Weights of a small encoder-decoder audio transcriber.
Model: log mel input, encoder arch transformer, encoder norm layernorm, encoder moe soft, encoder num experts 4, encoder layers 12, encoder width 256, decoder width 256, decoder norm rmsnorm, decoder activation relu.
Training: adamw at rate 0.0013, 3900 steps.
Data: trained on short read English sentences (LibriTTS-R), 26041 training examples.
Rows from block 5 of the text decoder of a small encoder-decoder audio transcriber, named by matrix and row number. Rows with one number belong to one neuron. Each number is 500 + 40 x the weight over its row's rms, rounded and kept within 0 to 999. All counts start at 0. Numbers have three digits each.
After each neuron's rows are labels from the 100 texts, of 14976, where the neuron reaches its highest value: "tokens" is the input token at the peak. Only what is clearly more common there than usual is listed. The data: short read English sentences (LibriTTS-R). In brackets: how many of the 100.
# fc1: MLP up (decoder.blocks.5.mlp.fc1.weight, 1536x256), inputs 104-155
# fc2: MLP down (decoder.blocks.5.mlp.fc2.weight, 256x1536, transposed), outputs 104-155

fc1.443:503531455497525514484460520464511446563481493518514485423536467520508520479431460463575514366481605461538534459475475589504492474540527526589497446543559512
fc2.443:552487568544459408451451491529408500455535478484505517512451474562528514522599568467529456520547407490548477458491565468522499531504400488478427512421510519
tokens: "a" (16)

fc1.158:438531524452451546529483504449524499505547509524489481520510459512444470514501516520488586513494597520574534495467429419548526513512562575513543451540453486
fc2.158:537460499474496544466472485517511450408540431492501543503467490471539515466476534502561494515516504498523532555485463402532519464517456519587390466469552458
tokens: "has" (11); "had" (10); "never" (7); "she" (7)

fc1.595:481528548542461524550502501473465502542489508475482473548502482486520477511479520474470503459451458497461501469543372504508561552527577473517508501462542555
fc2.595:539538439520501462464500522484504479376493620469525471522464591520467501473512493508481465461522506511496534538500512497490466526491478509452361478476468447
tokens: "shall" (14); "should" (11); "if" (9); "what" (9)

fc1.759:485449539572498518566562464529460514478474519550471546492492472463483497519442570458508488421455543466494485471521450463465491546525487514566541515506541523
fc2.759:518512559459518468468395505509442536445529432455515511537540544470541490532523550526498501464474439546479491468527575480531485585496511513467458398529489509
tokens: "i" (76)

fc1.344:508470489512463500485469535453530514472493453501486503486479580485560487500516519400484499472543501492476456479530526442522500473507466454475525581543441541
fc2.344:511455544513520472528491452506486482482463504482521540512530470556469533490503542519478494437454530459486505510511462490444499516485477535597449476464473492
tokens: "in" (23); "the" (19)

fc1.416:442464536517497531527518533435516534530503494497500475466487386426487494501491484471526471499507548491479464480511480543536502524523497491491501491503495514
fc2.416:585440525375503545460539484585500535436543502533453559468475530559487541512495575551502478482461426488535482544480519518553496432585432502483429486476539456
tokens: "not" (34); "a" (7)

fc1.762:479463569513430564613487488525444516522473551477483424537546443510466480526435484480498510539456539552511524466542457509492581456513508548503560461528497512
fc2.762:489530518550506513508477471592459567477428586514578430523423522534447549456525476505468435546483484460502542524512556555448464532495470456464443440511501447
tokens: "must" (16); "would" (15); "will" (13); "might" (10)

fc1.740:518484497527518447564516537541471440504507494505512429540524443503512529516564486444545555507470455545524546510530472540461533504529554522547513482476490516
fc2.740:591475476455509527489463500519452437515534565504419558522525517476594534502480530519590561393499517547549484540497549502555522518542461520437416490552499492
tokens: "a" (20); "the" (17); "old" (10)

fc1.281:487427471488503483537558515551480567546520492509494505553530366551510468540476609444490503505526509486507479466533481530499497455481522492476565528529498503
fc2.281:517527551483459475460451531531499464403512477541538557513405518495475476581508572548493469545515545448533494451543442447466556521525417448507551486479527505
tokens: "not" (13); "don't" (11); "never" (9)

fc1.470:434524512484471522508533475442483487568508460477480478574546525504471484512545500491488561522451503578495492465519452500488520458534544518510493558369511517
fc2.470:524515507496575523492515468463470472409499526535532547494427522549510507525465534534561452443447542433532555437552475469472503527588374469550491499594497459
tokens: "has" (13); "that" (13); "this" (9); "had" (8)

fc1.186:465513519528442529541478418390468420496529476509459529529520526439494519535524488518545541480510503437515442390558498500504531545508465559503533514497550581
fc2.186:503435451479485451507564548585516563508555508498545523485431538561520470495532483494428475503582531498501534511503564515471524509531591464555474413424493527
tokens: "in" (43); "from" (10)

fc1.570:483463453548496498513555476447525542587510477497464443408536427534492502489527518476551491437461553535435467510482476561524501486479555502499472501462511528
fc2.570:542561565480501519482448508551513485432523499506486536487456585476479509551532542467540533481494519444528449482523512513523473538501431556463487577541504496
tokens: "a" (15); "i" (12); "not" (7)

fc1.298:538347490525447496487493481488453558494472562493519430561517437530496491510442515477487584524458569562493515524507417588509508481485589533494529454493538503
fc2.298:538589522462598576461467460505512469514438489482493497536543463548553512465563446543508550425549483462534481458510531419545472501507494436497604498527473566
tokens: "the" (25); "his" (15); "next" (12)

fc1.307:477418462481456532522576472431531485559547531549480457446593452482490489544479531548489523434475533521444488449527469530469542469497497568455506495491441482
fc2.307:524526445503481524513519601559537499521519498509506578501499562464512467580494432442519474502549490474504473486486491576518519521525558557469553499478506519
tokens: "i'm" (18); "he" (8)

fc1.711:475493514532478505529548505507531564542505486492502457588504489514452519507530454489483477526488613510503451481498512579547513528503516573526538547498451486
fc2.711:479492476504449506495461461482500482456489508497508520513507487517511489460512523510517467466498479484500468493503550480504495503527412463519445458498513491
tokens: "but" (11); "if" (8); "think" (7)

fc1.72:552503489457530570489496525493519410496504491477462507484565463528493535490440549514509455390475564496506545454492460485482492438491465475500541495516447494
fc2.72:565406460524457464476486531503474574455529481510496514478458516546484533451450524499530504471502512501499483496514586483496508507547474520541391471458528483
tokens: "a" (16); "the" (15); "it" (11); "few" (7)

fc1.279:523502485474465486521543463523469474606527514514476454524566545511518486560496469524498488438515560559440427477493437498483502488516565538538474497476405549
fc2.279:543499483487540482508510483493525492438520429517547494456490496597492545483442467506509406495483501474511520512516538516472466523493389471517479526485549488
tokens: "but" (22); "said" (17); "the" (15); "at" (9)

fc1.333:423542549466467465482482528522453511557516521482440520537543500486568490524538479499563476431473536542430450446523450488544550528532486568513506507486457518
fc2.333:520465443503526484487520495514484521497546537533502492445473481586456420453535526516468480415522486529581501521508542486437503511491391555456498516406504497
tokens: "don't" (14); "have" (8)

fc1.52:437415510483496506550494473452486523504465494494495488559517411455484531541434511486523404467474512467478446468475439465476494468523589601537532471485502515
fc2.52:538495561563524496497451501538445579456543524466514442494502491460529517517521555550480470528513465500472539507523506531530457504546488484464429389507492450
tokens: "i" (96)

fc1.637:490467553530412483507513442489520568519487568452496483493492384512520461572466474498499424472538472540483453478508463462504534529490530537490564431505427478
fc2.637:553499481512511522498464471540485529483477546499508482507465479494518510500487552537510472429508505476528533512481465441507492508504414491455384420532562424
tokens: "don't" (31); "not" (22); "to" (8); "you" (8)

fc1.704:495472499495479560484547603390534578537526468512504468476475494435545512532480465545519500475500564480445438438534472513466540520503545519448519476512462477
fc2.704:534471498540487486516449501456493403495553553483415531511534514406506517541538502535552532481555503478545534543490497539526459464473512531454538513486495512
tokens: "i'm" (15); "do" (9)

fc1.199:515503504532524552568485400470502457515538473486475537555498460487514478481531465450520475571477537464464478466536470520500532537524500503559538504461464557
fc2.199:408494452410455517490454451420510542547430541485500517461605477492494563468470507588512537466560522483536464545493517540490506474498538498499494503505549521
tokens: "a" (34); "was" (30); "the" (9); "is" (8)

fc1.358:528525543577548554504547487500506430452501488542535434499543493536456515503478449492565458430424487488468465408497424465554469491473433537559544508554439560
fc2.358:497456442483501515488444561500530518488517444487419546510445544514487499495536512544411513501539495574518544538475537487551521432490488406484458518497490451
tokens: "in" (15); "the" (8)

fc1.551:571512530515425489519588501455494549533556485513538439486517557427462500511454514517455501469497477532545529513569477525500494480538544564527518533525493518
fc2.551:517480481510509511529494528465488540573500454504521418480511497497491506451528470496488503546469528553437505452510501537536498518523474548423480446448489492
tokens: "has" (19); "will" (13); "would" (12); "was" (12)

fc1.233:506411469503536493495508477598463503457507461528483538527464507469509552486554529401463466431482524560517498529497518588523511447532573492527511496512446466
fc2.233:521521500499453464491522524519470479440577532472471457481534547544464525513444532550505450465532484477551558496534545439489461484507390481523495433492523483
tokens: "the" (26)

fc1.330:511442470542500553506473471540515545512470520467459478498491458455542509543504513497439521505534494508503465514517519490502549435551668480542546512530519514
fc2.330:525526450526489512433516507461518456445519506589547488461377526604493472523538535551551513447503534438525518447512505522434487522485394462450473549535492446
tokens: "the" (25); "to" (12); "a" (9); "my" (7)

fc1.483:527457471557527547536483448506453422520506525552461497558526449472495447481486534495502466435449518512466508498477467531512461538500423475562497542488449539
fc2.483:497480475501520522516476532527543492441503451476436473467513535478499515551553490576433434451527437482562491478477541427551526516488442525490485508492455477
tokens: "the" (83)

fc1.450:467426545564447567547536499467511515498473456502454493455496548404486453584452490487464443517487466485445484503492500536531540540524479519525491513488408502
fc2.450:483514436387614505470557493585504532506533484508468569524518551510500516544507594510494515402502561517584515493502485463539500489545522492538520517486493477
tokens: "don't" (11); "be" (9); "i'm" (7)

fc1.44:392502577524445483550490550442486546535447494506513468537545465481506538554491463463458519512505565461450451484510481545516540515536564446574533507467535480
fc2.44:545506474527448437564510478582504423481581557517530414469483447546475514513524426527588456468540517528513500495527540459438517472505391460566453487432476536
tokens: "don't" (9); "did" (8); "do" (7)

fc1.730:441470484512453567552509515491489499556512468500472487541442501452481465530540530491473416507496548519438467457541518549551524512531474517498498570496418514
fc2.730:475450454490503551544488498521476487480520487548535480507515476625491459530458423501441468518528505520499515493548498474448529538528527525535492416465461513
tokens: "don't" (9); "do" (8)

fc1.201:479493505518519515498479461522462515501438475527484538502501545505532514554505471447512515392417511501437531498533488562492543529496526546509484479523537480
fc2.201:491475495478465527503492533479511542437518464480501516498450517571480430521468465493495467468527485503528480492509534505515524492510410465546412510423523488
tokens: "his" (10); "the" (10); "he" (7)

fc1.482:493502536480549498523555470538508515533457497456532489488543503536492473523496470464429498470472518474463503437469422497538508522478485527607514464538444546
fc2.482:466458406476480466502484496481510541361496383484457568529418465510480542472506471485434471467453558487472483491477450514555481491482546436432447432494532486
tokens: "but" (18); "i" (9); "then" (7)

fc1.424:482447517530497560556507440566451564568520538474427506593500532499528526543571543479467512462528518550535477523534445468543532504516504488512523505482509563
fc2.424:492486450523459477506523502508510475512474479561543525473408511618410522463502453547510505456430522513506569483520519493445466538466409482512383534545565430
tokens: "the" (62); "to" (29)

fc1.712:437473518528504524503503435545476486505472488484463515552549506585519504536508437497477537462456519450391514483512451505538526496532493549591524401527489473
fc2.712:534499462498499559451466492526527493425516382480407551476548596464486536484579536465525525455521447491486467488481524454603496486504439509468517525465502514
tokens: "his" (15); "the" (14)

fc1.169:480503539535440487617489501505438580546472572488488452552513425519494487504500462502501486535502505504506542501536453507497565515494539474489523423497460498
fc2.169:592521534517522545472503480553476582464502565545520439514440479516526538478484508515532470448581507445542496493513506545471478525502422415467409437492530471
tokens: "must" (36); "would" (16); "could" (8); "didn't" (7)

fc1.60:464459536462507503499425515517447489536514487484529487552455448447518474522511510421489472399502651494495487448534500543479543530526496447481478507552461438
fc2.60:540479519542426501498523486527513427387464457527482470508525507490460508590512513527523446458536419458563516496561508437522559511471463492559567503455504558
tokens: "don't" (14)

fc1.275:461446505547468534462536459480552487455519451485442515617526522516467460519517519476484514522475502492514448513539452574533523493521549530530522551458495507
fc2.275:519536520496507491546495485559486506475522547505487522498440537514462530464475488503477433393524534428520535489545552445523475522537372545515485482479493462
tokens: "the" (14); "said" (8); "of" (8)

fc1.171:435498495503504508514522459514454499545537519514484461486551474511501544502515459556478496524477441514519516512469452496521509546537535518559554409541488523
fc2.171:557488505462542469509497580555519494468527537497480525517447540492512446521432513516492493448555581500537511497498544498519524484501467476522486541583447457
tokens: "shall" (14)

fc1.293:414499582565446519526537455512457502472500543481488515492500384429503453556534460521477429548523449484532482486539488518509558504509505475497558496476511521
fc2.293:619479491480507525501467490612460563452502537493508532501468486534525551465501550501508454411524498504570506481470502510510551486544461516499415394531503466
tokens: "don't" (67); "didn't" (8); "to" (7)

fc1.577:537474529531499525555541480513498487536456471519437496558526502431534468567451480466509554486520505458477414399560482501527521508518526597546534588499481541
fc2.577:520517460526538517527495498537466533449517529507577488547522509617478523440498506496431523421540443564529550517415496459441527491412452487466444439493481491
tokens: "i'm" (16); "was" (12); "it's" (9); "is" (7)

fc1.107:522391462544472568546554497414520561595546548530485568506541388510494486522427543543532509444486517491566470527533467485476510565524481574456553448516503505
fc2.107:527517569466516469444464536539473418467473504481493454498537562527532537489486511546556468501486511519518443551478481503527494547491495525475513556491467494
tokens: "not" (33)