config = dict(
    hop_length=160,
    encoder_activation='quick_gelu',
    encoder_parallel_block=False,
    decoder_norm_position='res_post',
    decoder_cross_attention_every=1,
    beta1=0.9,
    max_steps=3900,
)
Rows from block 5 of the text decoder of a small encoder-decoder audio transcriber, named by matrix and row number. Rows with one number belong to one neuron. Each number is 128 + 24 x the weight over its row's rms, rounded and kept within 0 to 255. All counts start at 0. Numbers have three digits each.
Before each neuron's rows are labels from the 100 texts, of 14976, where the neuron reaches its highest value: "tokens" is the input token at the peak. Only what is clearly more common there than usual is listed. The data: short read English sentences (LibriTTS-R).
# fc1: MLP up (decoder.blocks.5.mlp.fc1.weight, 1536x256), inputs 208-255
# fc2: MLP down (decoder.blocks.5.mlp.fc2.weight, 256x1536, transposed), outputs 208-255

tokens: "that"
fc1.45:125080131118125145102146153117104113154125130124093037150127148158142123127136153115159038157137149142107169154133136159115073131120144155135179
fc2.45:071113117121161124125163161137127116184120113140114136145120116154105173143124127154131151101147119085159119057099116167181150157112125101107118

tokens: "said"; "the"; "mr"; "in"
fc1.92:131112118113152113110122097102110115122127130118086098118155130154174123134115120113142081140130155150110111133134146118141047168149137175122168
fc2.92:133131126133112135200122163161142147160117113120123101134117121130145124136102065083114128112136123099190131082104128119162128166135139131086116

tokens: "the"; "do"
fc1.214:092098100113114167131147174132111146147116103126089098141130136145142099126190142092156138110164125125157113155081138152116106116154128139104147
fc2.214:129144152109122129097135114103152157146104128126148141168093143140157131096093095148116116148115148138161099132110105128139133183109190161121140

tokens: "that"; "of"
fc1.47:120126115106129130119127145142144142103119145112136091164106124103133144141085119082116126150141100160113108149081120117161131153117153115127118
fc2.47:113118101123117124097183135084122102134119110139108124098147140108126101115134144125108103104166127106105100126100126090094080160143116182109128

tokens: "my"; "no"; "the"; "your"
fc1.126:102142140124147151124181155108111149127152135137128118119125136098130108118120124113158090130130169118184113154105084157158140086180124193124164
fc2.126:120108098148138113126155133152135112153093130115115171158116139104143156139116154105126173140119139109191124116136152118123158120105153107148127

tokens: "and"; "she"; "he"
fc1.165:148152141131134088115143108127115133154129133137137094092160178155122150094109182135139097127129164131147125148096111133098101158128114192159165
fc2.165:136118130113113126176149160151133126130136138098126106181110115119125132126126013127130142110121135125124115097132126117107151114113143121111107

tokens: "and"; "the"; "he"
fc1.610:092126151117106122131116107123119150112176152110149115136119175145126088126197115103169149095132150130170125159131136126137121139129154117123123
fc2.610:158143143139140123115146157110150125113115116119130111131104114129152135112094109185109084147108131106134129112131147150172130154143111092135092

tokens: "a"
fc1.578:135132144144184175129140131114154142141142128105144064128151138135116117139123133073146091117134127127117092155146106116111058127121107164085135
fc2.578:126109189163120168108113098119134148145108132096143130120163116090136110123114080092123153127117139113124127130145125113189123131099172092083109

tokens: "the"
fc1.467:120133130116153147123104091129152141146106115143109146095164122131158114148113155087125121135130125136184127126145134153166135152117121147108134
fc2.467:090129169126144125156128119135158133146114124122125133151044122094132143149094132118136094131110146131143083135117125142209098139168111088155163

tokens: "my"; "i"; "the"
fc1.91:122141118149153093094133146130135095143106094135138143125114101171159137111085136169128131144140109130152126128143129149126085144177117157114109
fc2.91:133108117114133114161116147115092134090123140121114079152103136107110129136152071118158121161143114113139141159098119134156114138148103141100162

tokens: "and"; "tell"
fc1.182:115150125112148130122125132122141101149131148100115053127141146123106097161143111137136052109128108138161122141081140125104090141114092166140153
fc2.182:099155096120140150139165209124161139111139112097146114137096121118136148129123046137115131133133121133096099094106135118154142115131145126118131

tokens: "the"; "know"; "my"; "dear"
fc1.202:093133093139127112113171116105128132124094117124096095081122134130137141148148150111113087108117124105157118161119141145109091167161079104128154
fc2.202:141117128159130110152127168131108151090113099095155136112120131144089164111130105110140143124133121107129180063140132133200175121110142124147111

tokens: "said"; "answered"
fc1.734:125139098141165125112112163117145164183165138161102123115171132140154119140129167098119148119136123152137125096106095175131098131113144158107115
fc2.734:120102105108111131153149091179134129151108092151132137090111127112124159098097050135151125133093104128161159148184139118127187109139117168154144

tokens: "the"; "mr"; "said"; "he"
fc1.514:130094075123132150182127168128103115152143130127135154131097112137083156165140116126154134117128121141148133139092108107121080130158131127108124
fc2.514:087120099098120140114127105095124128128151154129128124147100131133130141108129081125153109154111117137143067161095104125144145155133122106096176

tokens: "and"; "when"; "had"; "have"
fc1.587:126162161130135093135139134146129132149141153064108093129126130120110088118145108134135061099157153117158117127114086149088105158099120098128155
fc2.587:137113128130130179101159160152158119146106119148186123106125108112169109102113065138152126122087150111158137111116120175139144109117149144085146

tokens: "a"
fc1.443:110097179153155122085114121128136174103109145152091138114155151132145155096152147108145135120165147111136152134119122141121122097104166126134126
fc2.443:144107100115118125114137168096128126104115127137143103142098143112110128136109099107136112121164113140126110128096155132151147139139094138073116

tokens: "that"
fc1.16:079096139093141172099138144140104114151135171084069050181125167133139125133108154115119050134122166131145157112112128154108087109113149157139173
fc2.16:069113094135151109143124113151184132155092103132165126126110125116128168142153102094109173102172112090129161110140136105151175123124193171104086

tokens: "and"; "mr"
fc1.760:127174108096122125115088133130148102158133156123131107093116140157129106168095105119132141111136105110164120151098147149106115129137139152139120
fc2.760:075119155150126108158145133162124126178137093119123131108117127131092073127159200125143155112150106129120124106109111142075120159132135110115170

tokens: "the"
fc1.217:120100129148142152089153121135143077154143134147097131121113105139132116126125169152130069131133102125172179098120111174128139109121102144145142
fc2.217:105129106118117122124154128132094167131103121105145166147108148101107131083127074130124132124133156170154121153101136088138169157141162098125132

tokens: "that"
fc1.26:134112086104133120120109143104153145177125111117113122097139122142143123131068136107147128142154100138179139138139114155131098151153108146111143
fc2.26:131136136107127128112113071117097131138112103115116158137125144148157170130149127112118136144073152133122161151162107133155132076150164131148107