A small encoder-decoder audio transcriber, trained from scratch: encoder moe soft.
Rows from block 5 of the text decoder of a small encoder-decoder audio transcriber, named by matrix and row number. Rows with one number belong to one neuron. Each number is 500 + 25 x the weight over its row's rms, rounded and kept within 0 to 999. All counts start at 0. Numbers have three digits each.
After each neuron's rows are labels from the 100 texts, of 14976, where the neuron reaches its highest value: "tokens" is the input token at the peak. Only what is clearly more common there than usual is listed. The data: short read English sentences (LibriTTS-R).
# fc1: MLP up (decoder.blocks.5.mlp.fc1.weight, 1536x256), inputs 104-155
# fc2: MLP down (decoder.blocks.5.mlp.fc2.weight, 256x1536, transposed), outputs 104-155

fc1.755:493477556462473537484475491480464491480478467497477503473520520452540540493513511470500484499519465471512489481529517517505549506514537467516490538527490522
fc2.755:531461494544521446475543521485505474489505485482503471481482479551491469507493530536491492489532522476523498457510522477474487504469470496529505484506506518
tokens: "do"; "tell"; "are"

fc1.193:516512477503479501526540553472517503468527488533494509490506507450519506510478520459523470486474534474509490485499488524494531492522474521479492521512497516
fc2.193:484506497506523465503463494544536493543499516452526545482507487503529509441496512504503519488502517473523492500467519489492491504521490507529505455536561464
tokens: "he"; "in"; "she"

fc1.336:462479498478489518525489499484465468518512502534447502511553511461533478549468540472517543456488472510507491472516445465487545526519544552508529533474507505
fc2.336:481539514519484540501498457480483495486562481509515516509486488478498502504531549518513482484509480481506464492489519507505499508515428482509439525510525499
tokens: "he"; "she"

fc1.609:517462533492461473497526549483494499481548520488503467513467503499518532510507503510522485497523512462537483497504474543495524464548518497494525481475508517
fc2.609:488505499504465542519501493475531479504560486505469485476488507478540475478515477503499516487549509509501507508527506502490491507521525475496479504396453538
tokens: "<end>"; "do"

fc1.240:504466511547512529499527467577482558508528536493476479556472538513502490505490517459517470485474473499542504488496489508502499489496549500548488496479504478
fc2.240:517538515484515489508479534495511504474532522510457497462466541525484504526500482531492472464546487455521488455534523506508491535514405525511500486490467502
tokens: "asked"; "told"; "said"; "at"

fc1.34:497495502525477507518494548489503497466483463505511508546479526421512485547472521478460463513468484487501474527506487528506494443539518493506506531504558540
fc2.34:516521475511469499483501502526498531508545511490490523506509476477507501545536531514487486507525454453506514483512511439485508499504436475536486504413525492
tokens: "you"; "see"; "do"; "to"

fc1.509:476520566527498476534484465468471493526536489484483480534494512450534484492529517481503535506498466478485514495518491490507558525532546479508496485458536533
fc2.509:547480464484517504480504528509537485438504482491464526485497502504478501474515545515499451454531503457515515478504537478504474480494500493487480480514476490
tokens: "'"; "and"; "as"; "if"

fc1.738:466472526540450526503502488469507522495482491505492480468509427490519466524469492507460481513538460483475491503515509495508508505504511500499525476516548508
fc2.738:545480518497509443509481531555490505482488515477493495518506514477501533478510527518485471442488511548544523531499472498536514514503523511511482445493513496
tokens: "i"; "don't"; "you"; "let"

fc1.563:482515539510506560535505497499531489500507470496519488523536499497502492524485517506493505488454512435541478504524510509503506532488487508516490508510509517
fc2.563:518484486482521519537510517559514507475487530499452479456498482492479543512504494500515499454525485505495499487514516513516516449507481557533498488526496510
tokens: "was"; "he"

fc1.398:518512515558516505488527472528480488516502465515479524512478458514530467515483486488482473491466526539499506499502522523536494533474467487476505488471492504
fc2.398:516508515494501490505504488503510502520494538491508508483523518501474520481509502510508490479510464528547483508491488428481502504474494501511521491505502517
tokens: "my"; "don't"; "not"; "no"

fc1.501:511485495514504487506512502504514511507534485464488432539505500481491535490515522496484499523456492489490510498497462483498509503506542535510519473485488491
fc2.501:549498504499478512499517503500480465480491536512452515498485549498517516499517503492517498487513501508485497499502508521495496449510481504505502526484499505
tokens: "was"; "with"; "this"

fc1.78:485488503509494495536509514500505538525530520487490479506519530488485531495493509500501519527474544472509505505500468515505528516516502517542515453506502537
fc2.78:488508495462476495506499557486491456542489514519476481484481494472542474497493482503537517554536486511495510525512534485515522520529501486523542525489444507
tokens: "was"; "let"

fc1.504:457473514513490498488495476524457571500520493470509518515554500459513512516512515495509510522499499491533509509489471534503490518476541498547495503499529509
fc2.504:502508531504502520466499512484513508489484498488516511507523415484499480487510479507571462478500552488508505505503523472493507493500488507460573454519494506
tokens: "was"; "must"

fc1.569:438460456536501539515499556492529528461515490501490511505523499457502458499471498470481505502450522478485485488519461510511499471495528484520521460494510474
fc2.569:481507496480556479543468514515465511488538481519493537493535526524489549477498477494479457488512507491514497504515524514519495490469459487513494487490497523
tokens: "<end>"; "the"; "my"; "his"

fc1.130:495468494507469485516514493494478588534474504514463475540553470524526484518470505473504517509513497508476455493507452567518498511535516496503510512495447482
fc2.130:492527464470484499536505546492535424477549495515464547484482528500499437526484497509474496470497544479492508478538495494492502505491507493512523521503467516
tokens: "very"

fc1.623:493469499481496498502527522535490530489483497526489507505483510476496491489518515454488487508475508501546462518518503547523538481531544492509493495506530481
fc2.623:523529524477532489511465506500457504446542492483472502452512565517513538517495523527518466437523482502510505497531524446512485509503425516515469502471496516
tokens: "asked"

fc1.211:507503510577494499537557534551520523457489532511502489516496456496486538529485480465525477523486516486519485477506454527500499462507515572503542476500531499
fc2.211:485514543478490533478467464503471548428491497499511525542478548524522524477532516471499476498494474437495527523514532533488483511498472464502470497525483499
tokens: "my"; "i"; "your"; "the"

fc1.590:547496476506539546510489479522515433503497519490467505488520502471537496502480521509534501428472459481480516495509511485518502476514492532510514514487497507
fc2.590:511429499506477465472519518526503530504503486488481489495491440541515521535480498527495523472520538494505463496490467482516504507509485511532478459475494465
tokens: "he"; "and"; "she"

fc1.149:518460495519521561489545463466495541523503468489497526539476480499482501505473501485484489532513517500505475501525485566522484500498563497484497474504469487
fc2.149:513547535510503498514492485478508460484539514511484546500462532524474498530506490508500494466529474465522488505516495485505512498497430501522499525475461501
tokens: "very"

fc1.2:484508524507478515493500514485501448520510530481493479465530461482461491525492516473521459501514504501501501478514465487496518461526514546497522502488455500
fc2.2:523475493492502508501464512470487518490455488491496513525477537550496477495467513520499538501499511498527518508493525498460505527482472548490468498503504474
tokens: "i"; "my"; "it"; "that"

fc1.571:499470490522506515546515461485498508505501491475484509541507527492460477507513514487470546488479486503476465460503459489497487503489509523540532487498495524
fc2.571:523492502477525507487499515478525513497536483488489537490465509519495532500525502525482464445518517479542478497498507489490508513505456484495467510487467480
tokens: "his"; "as"; "if"

fc1.35:510496520538505517522520498510496468472484482487478516523497515486494501516489523528492448492469537477508493464523456527494531518506497501514524472499483524
fc2.35:516458495483470499509520503531493505533497479511501523487471487477504516480507512489524502458489521534515496476518516527515507494537510536504490447527486523
tokens: "you"; "to"; "don't"

fc1.507:492452468553505481495522527546510477558492510509507495534504518498506505508499498497494495488503553533439528494521509503510506490514498477538517468486488482
fc2.507:477518555519477465484504534528496497450510467512523493495464495473506538476550491498473484496499503470511496516485500479512517522482474489475446466436517488
tokens: "the"; "his"

fc1.68:538490520495516511532501518525516501525447493523480506535514500466492505515516479508494546467504491516568497490525501506547507465521536488509521479492484507
fc2.68:521509539496517507474504488511514514454483528508515478494501497511489496509516482492475482523490460476474513509504447496519473484505480485488476556482481491
tokens: "the"

fc1.660:533527506472493484513510529481479473489532503494504462540480544473522469509467528491531494490498518435485514515501487519532503469535532535539525512520512514
fc2.660:577498461515516452492495545487513471518571467490497556482501474508488530471500491487471502445479490468481499510495494528503489472504510531476488429497503483
tokens: "the"; "and"; "he"

fc1.305:507471502528494523506529492473520504442512489486489525515510501513516503500503497481502470537469447503483470505485491500518482510539541474471504500524476517
fc2.305:516530516470483428538482493513473494516475497513506495524492522520451539499520496503479485475489530475494503497497483489498497524497475499533491469471475472
tokens: "very"; "your"; "my"

fc1.743:469503532518467557490495523473532465512526471518482480519491508457488498520483510493548502494477502467505486471489505507518504547511482459510514524520461528
fc2.743:481504498513537496501479487554467507491495517480474494477486529540488497502492525518482508473538511482516522484495519497511497498520482461522468487489499477
tokens: "was"; "is"; "said"

fc1.764:518505498514499489508483488489454449458533498513492477570465529471524493502470535471522487474495483470504494491537513539509502508525467523509500560481527502
fc2.764:531516515482483482508523539499516495467536513522449530498475490515511520542503493488502456508537480469557480503519507466513510473496438509506497527481444462
tokens: "he"

fc1.355:444498529538503509507476553503491468503516487501492474499501491462520492541469515474508484487455506497463510478505486510500545535538503503526529487457511496
fc2.355:474479488501463495519493546482553501494519491520481475494468500465456504462496474515451521508516516524480526528482516522505475482504527471444448513449526497
tokens: "you"; "do"; "i"

fc1.611:532467457546509476498528508488490521505481532514518481511524496505520516507471546471490529482476513529462529490513464535496494449513508486514495496478559478
fc2.611:470502539481514502515488527519476498501498467479485541501494480515525537457519490487504465471505509488532496488539517523517501514560483469491473511469477532
tokens: "the"; "a"

fc1.82:473452506493491480535540504516512513497526521502518530568513443493513515533505494500524481490472548513505482514504500524504549421507500503493533506491502484
fc2.82:524521509511507509491479478571497534474530540519488435479480571505530540579505512499511503487537499474489464490532487513512500492484487502527502491461507500
tokens: "i"; "not"

fc1.66:492481504509496497496542499556500530552516502494506484524511480516490494516518501454498504475517511563495473524508477483489500504518528488534534511498483509
fc2.66:511515498476553511512518516494518487492526440515489525453519523503525560491490519542491463486489478472482529481536522491505475488509427485535468473480522490
tokens: "do"; "the"; "tell"; "thank"

fc1.448:536492486553506521502549515538533499508471521499487532519486449484472505496533514506482452486478499480568487501524513493523522502492489511510527474483488535
fc2.448:482474515492508518507515478483483514458554446517515543506498488450506524514472460518447455517475481410481477506507517563519499503496478517480450492515508507
tokens: "<end>"

fc1.720:514479492468499533530557499505494487414477498538498501555462521520508519510507498439504471513509505460493481456538489512515490464523499484526496515477455552
fc2.720:509500456484527447514477534512518517511524481509457487497498478525478526476514498492438507430514477521521529534490505494521493516488521516461464495474470487
tokens: "the"; "at"; "my"; "from"

fc1.311:449488516485496529503501497476518495479515477509506480524488525492487494513523480478522445516488502508480504482486498497504485516529490504518539513462457482
fc2.311:442480495508501460499475498516493470495502524465520516492516496507490481444528498492503478507500508471508523531474539521495489525484510451515471509479508462
tokens: "you"; "did"

fc1.273:498508506507485495505499482480445463511537473516507483501485512495491557514484513490477498435502551458425495470500496484482484534514550507509478491469538524
fc2.273:489529459494491498493514530533518487516543498490489463510488485524481488516533512494485545523525503528505514509491508494504477515465519463508486524462464509
tokens: "he"; "i"; "they"

fc1.460:530452472510470491490537534514511509524550506501498517482536443468523495510514529485496492474475532489539449499530525490471536505483505519486525478523484482
fc2.460:519535491438501514503476509491486427446526475525469543488453550510502504491522496514529472465488515506473489521518499507505471518514482495503482481469461478
tokens: "he"; "she"; "chapter"

fc1.534:466431505473480515510539487478492500488507492548496453507470533520483500515455488496491479474475519526489505515488484523489482487499506492529505561475500485
fc2.534:497579528517491443510497517539531474512500519502516507510487517486509469495514490497508468488497479495540507498520497436502480533506494529493541519487462470
tokens: "he"; "you"

fc1.138:517495515517524485531536537535498474558516461513514506509487464471523536499515486473520479504506510480521495495514480473475521481534519475566538492508463540
fc2.138:489520497494509500479471518488483480470516467516468520486471543526530502494534512533494475486512498448479499484518517512494466512498424488504430527504526469
tokens: "do"; "tell"; "have"; "let"

fc1.388:499484521508504507481474490495506481543581514502523460539534511519470513522500451502499451469489566519482469494499462500495499510481517503528509490452457504
fc2.388:567487487503518477487484510520500503455544514517469462508500547493523505519520533500499534459542478501495506469498505480510482487495469508524496567445518508
tokens: "do"

fc1.247:483520476553471501531532513503492498507496516507527475506486496476509510530516467460501533504490507505472520473492454505501535519547484479542503482500481515
fc2.247:511496463495504510508511514512506547456515491504473557499443479527478507482498510512482483457477519467528515505508504498500493494506427472441498505510507478
tokens: "the"; "but"; "thank"

fc1.239:449525511519474515518509472457476485536536465499497477487532501501511524523539541477463492468467456478465504510524453542509515541518526485489495500451518549
fc2.239:559499511490554515500531528545525505448487502494465491502461522462520531511530537482543477469531489481555509507479510467511493473480544483533502487508456492
tokens: "'"; "man"; "there"; "i"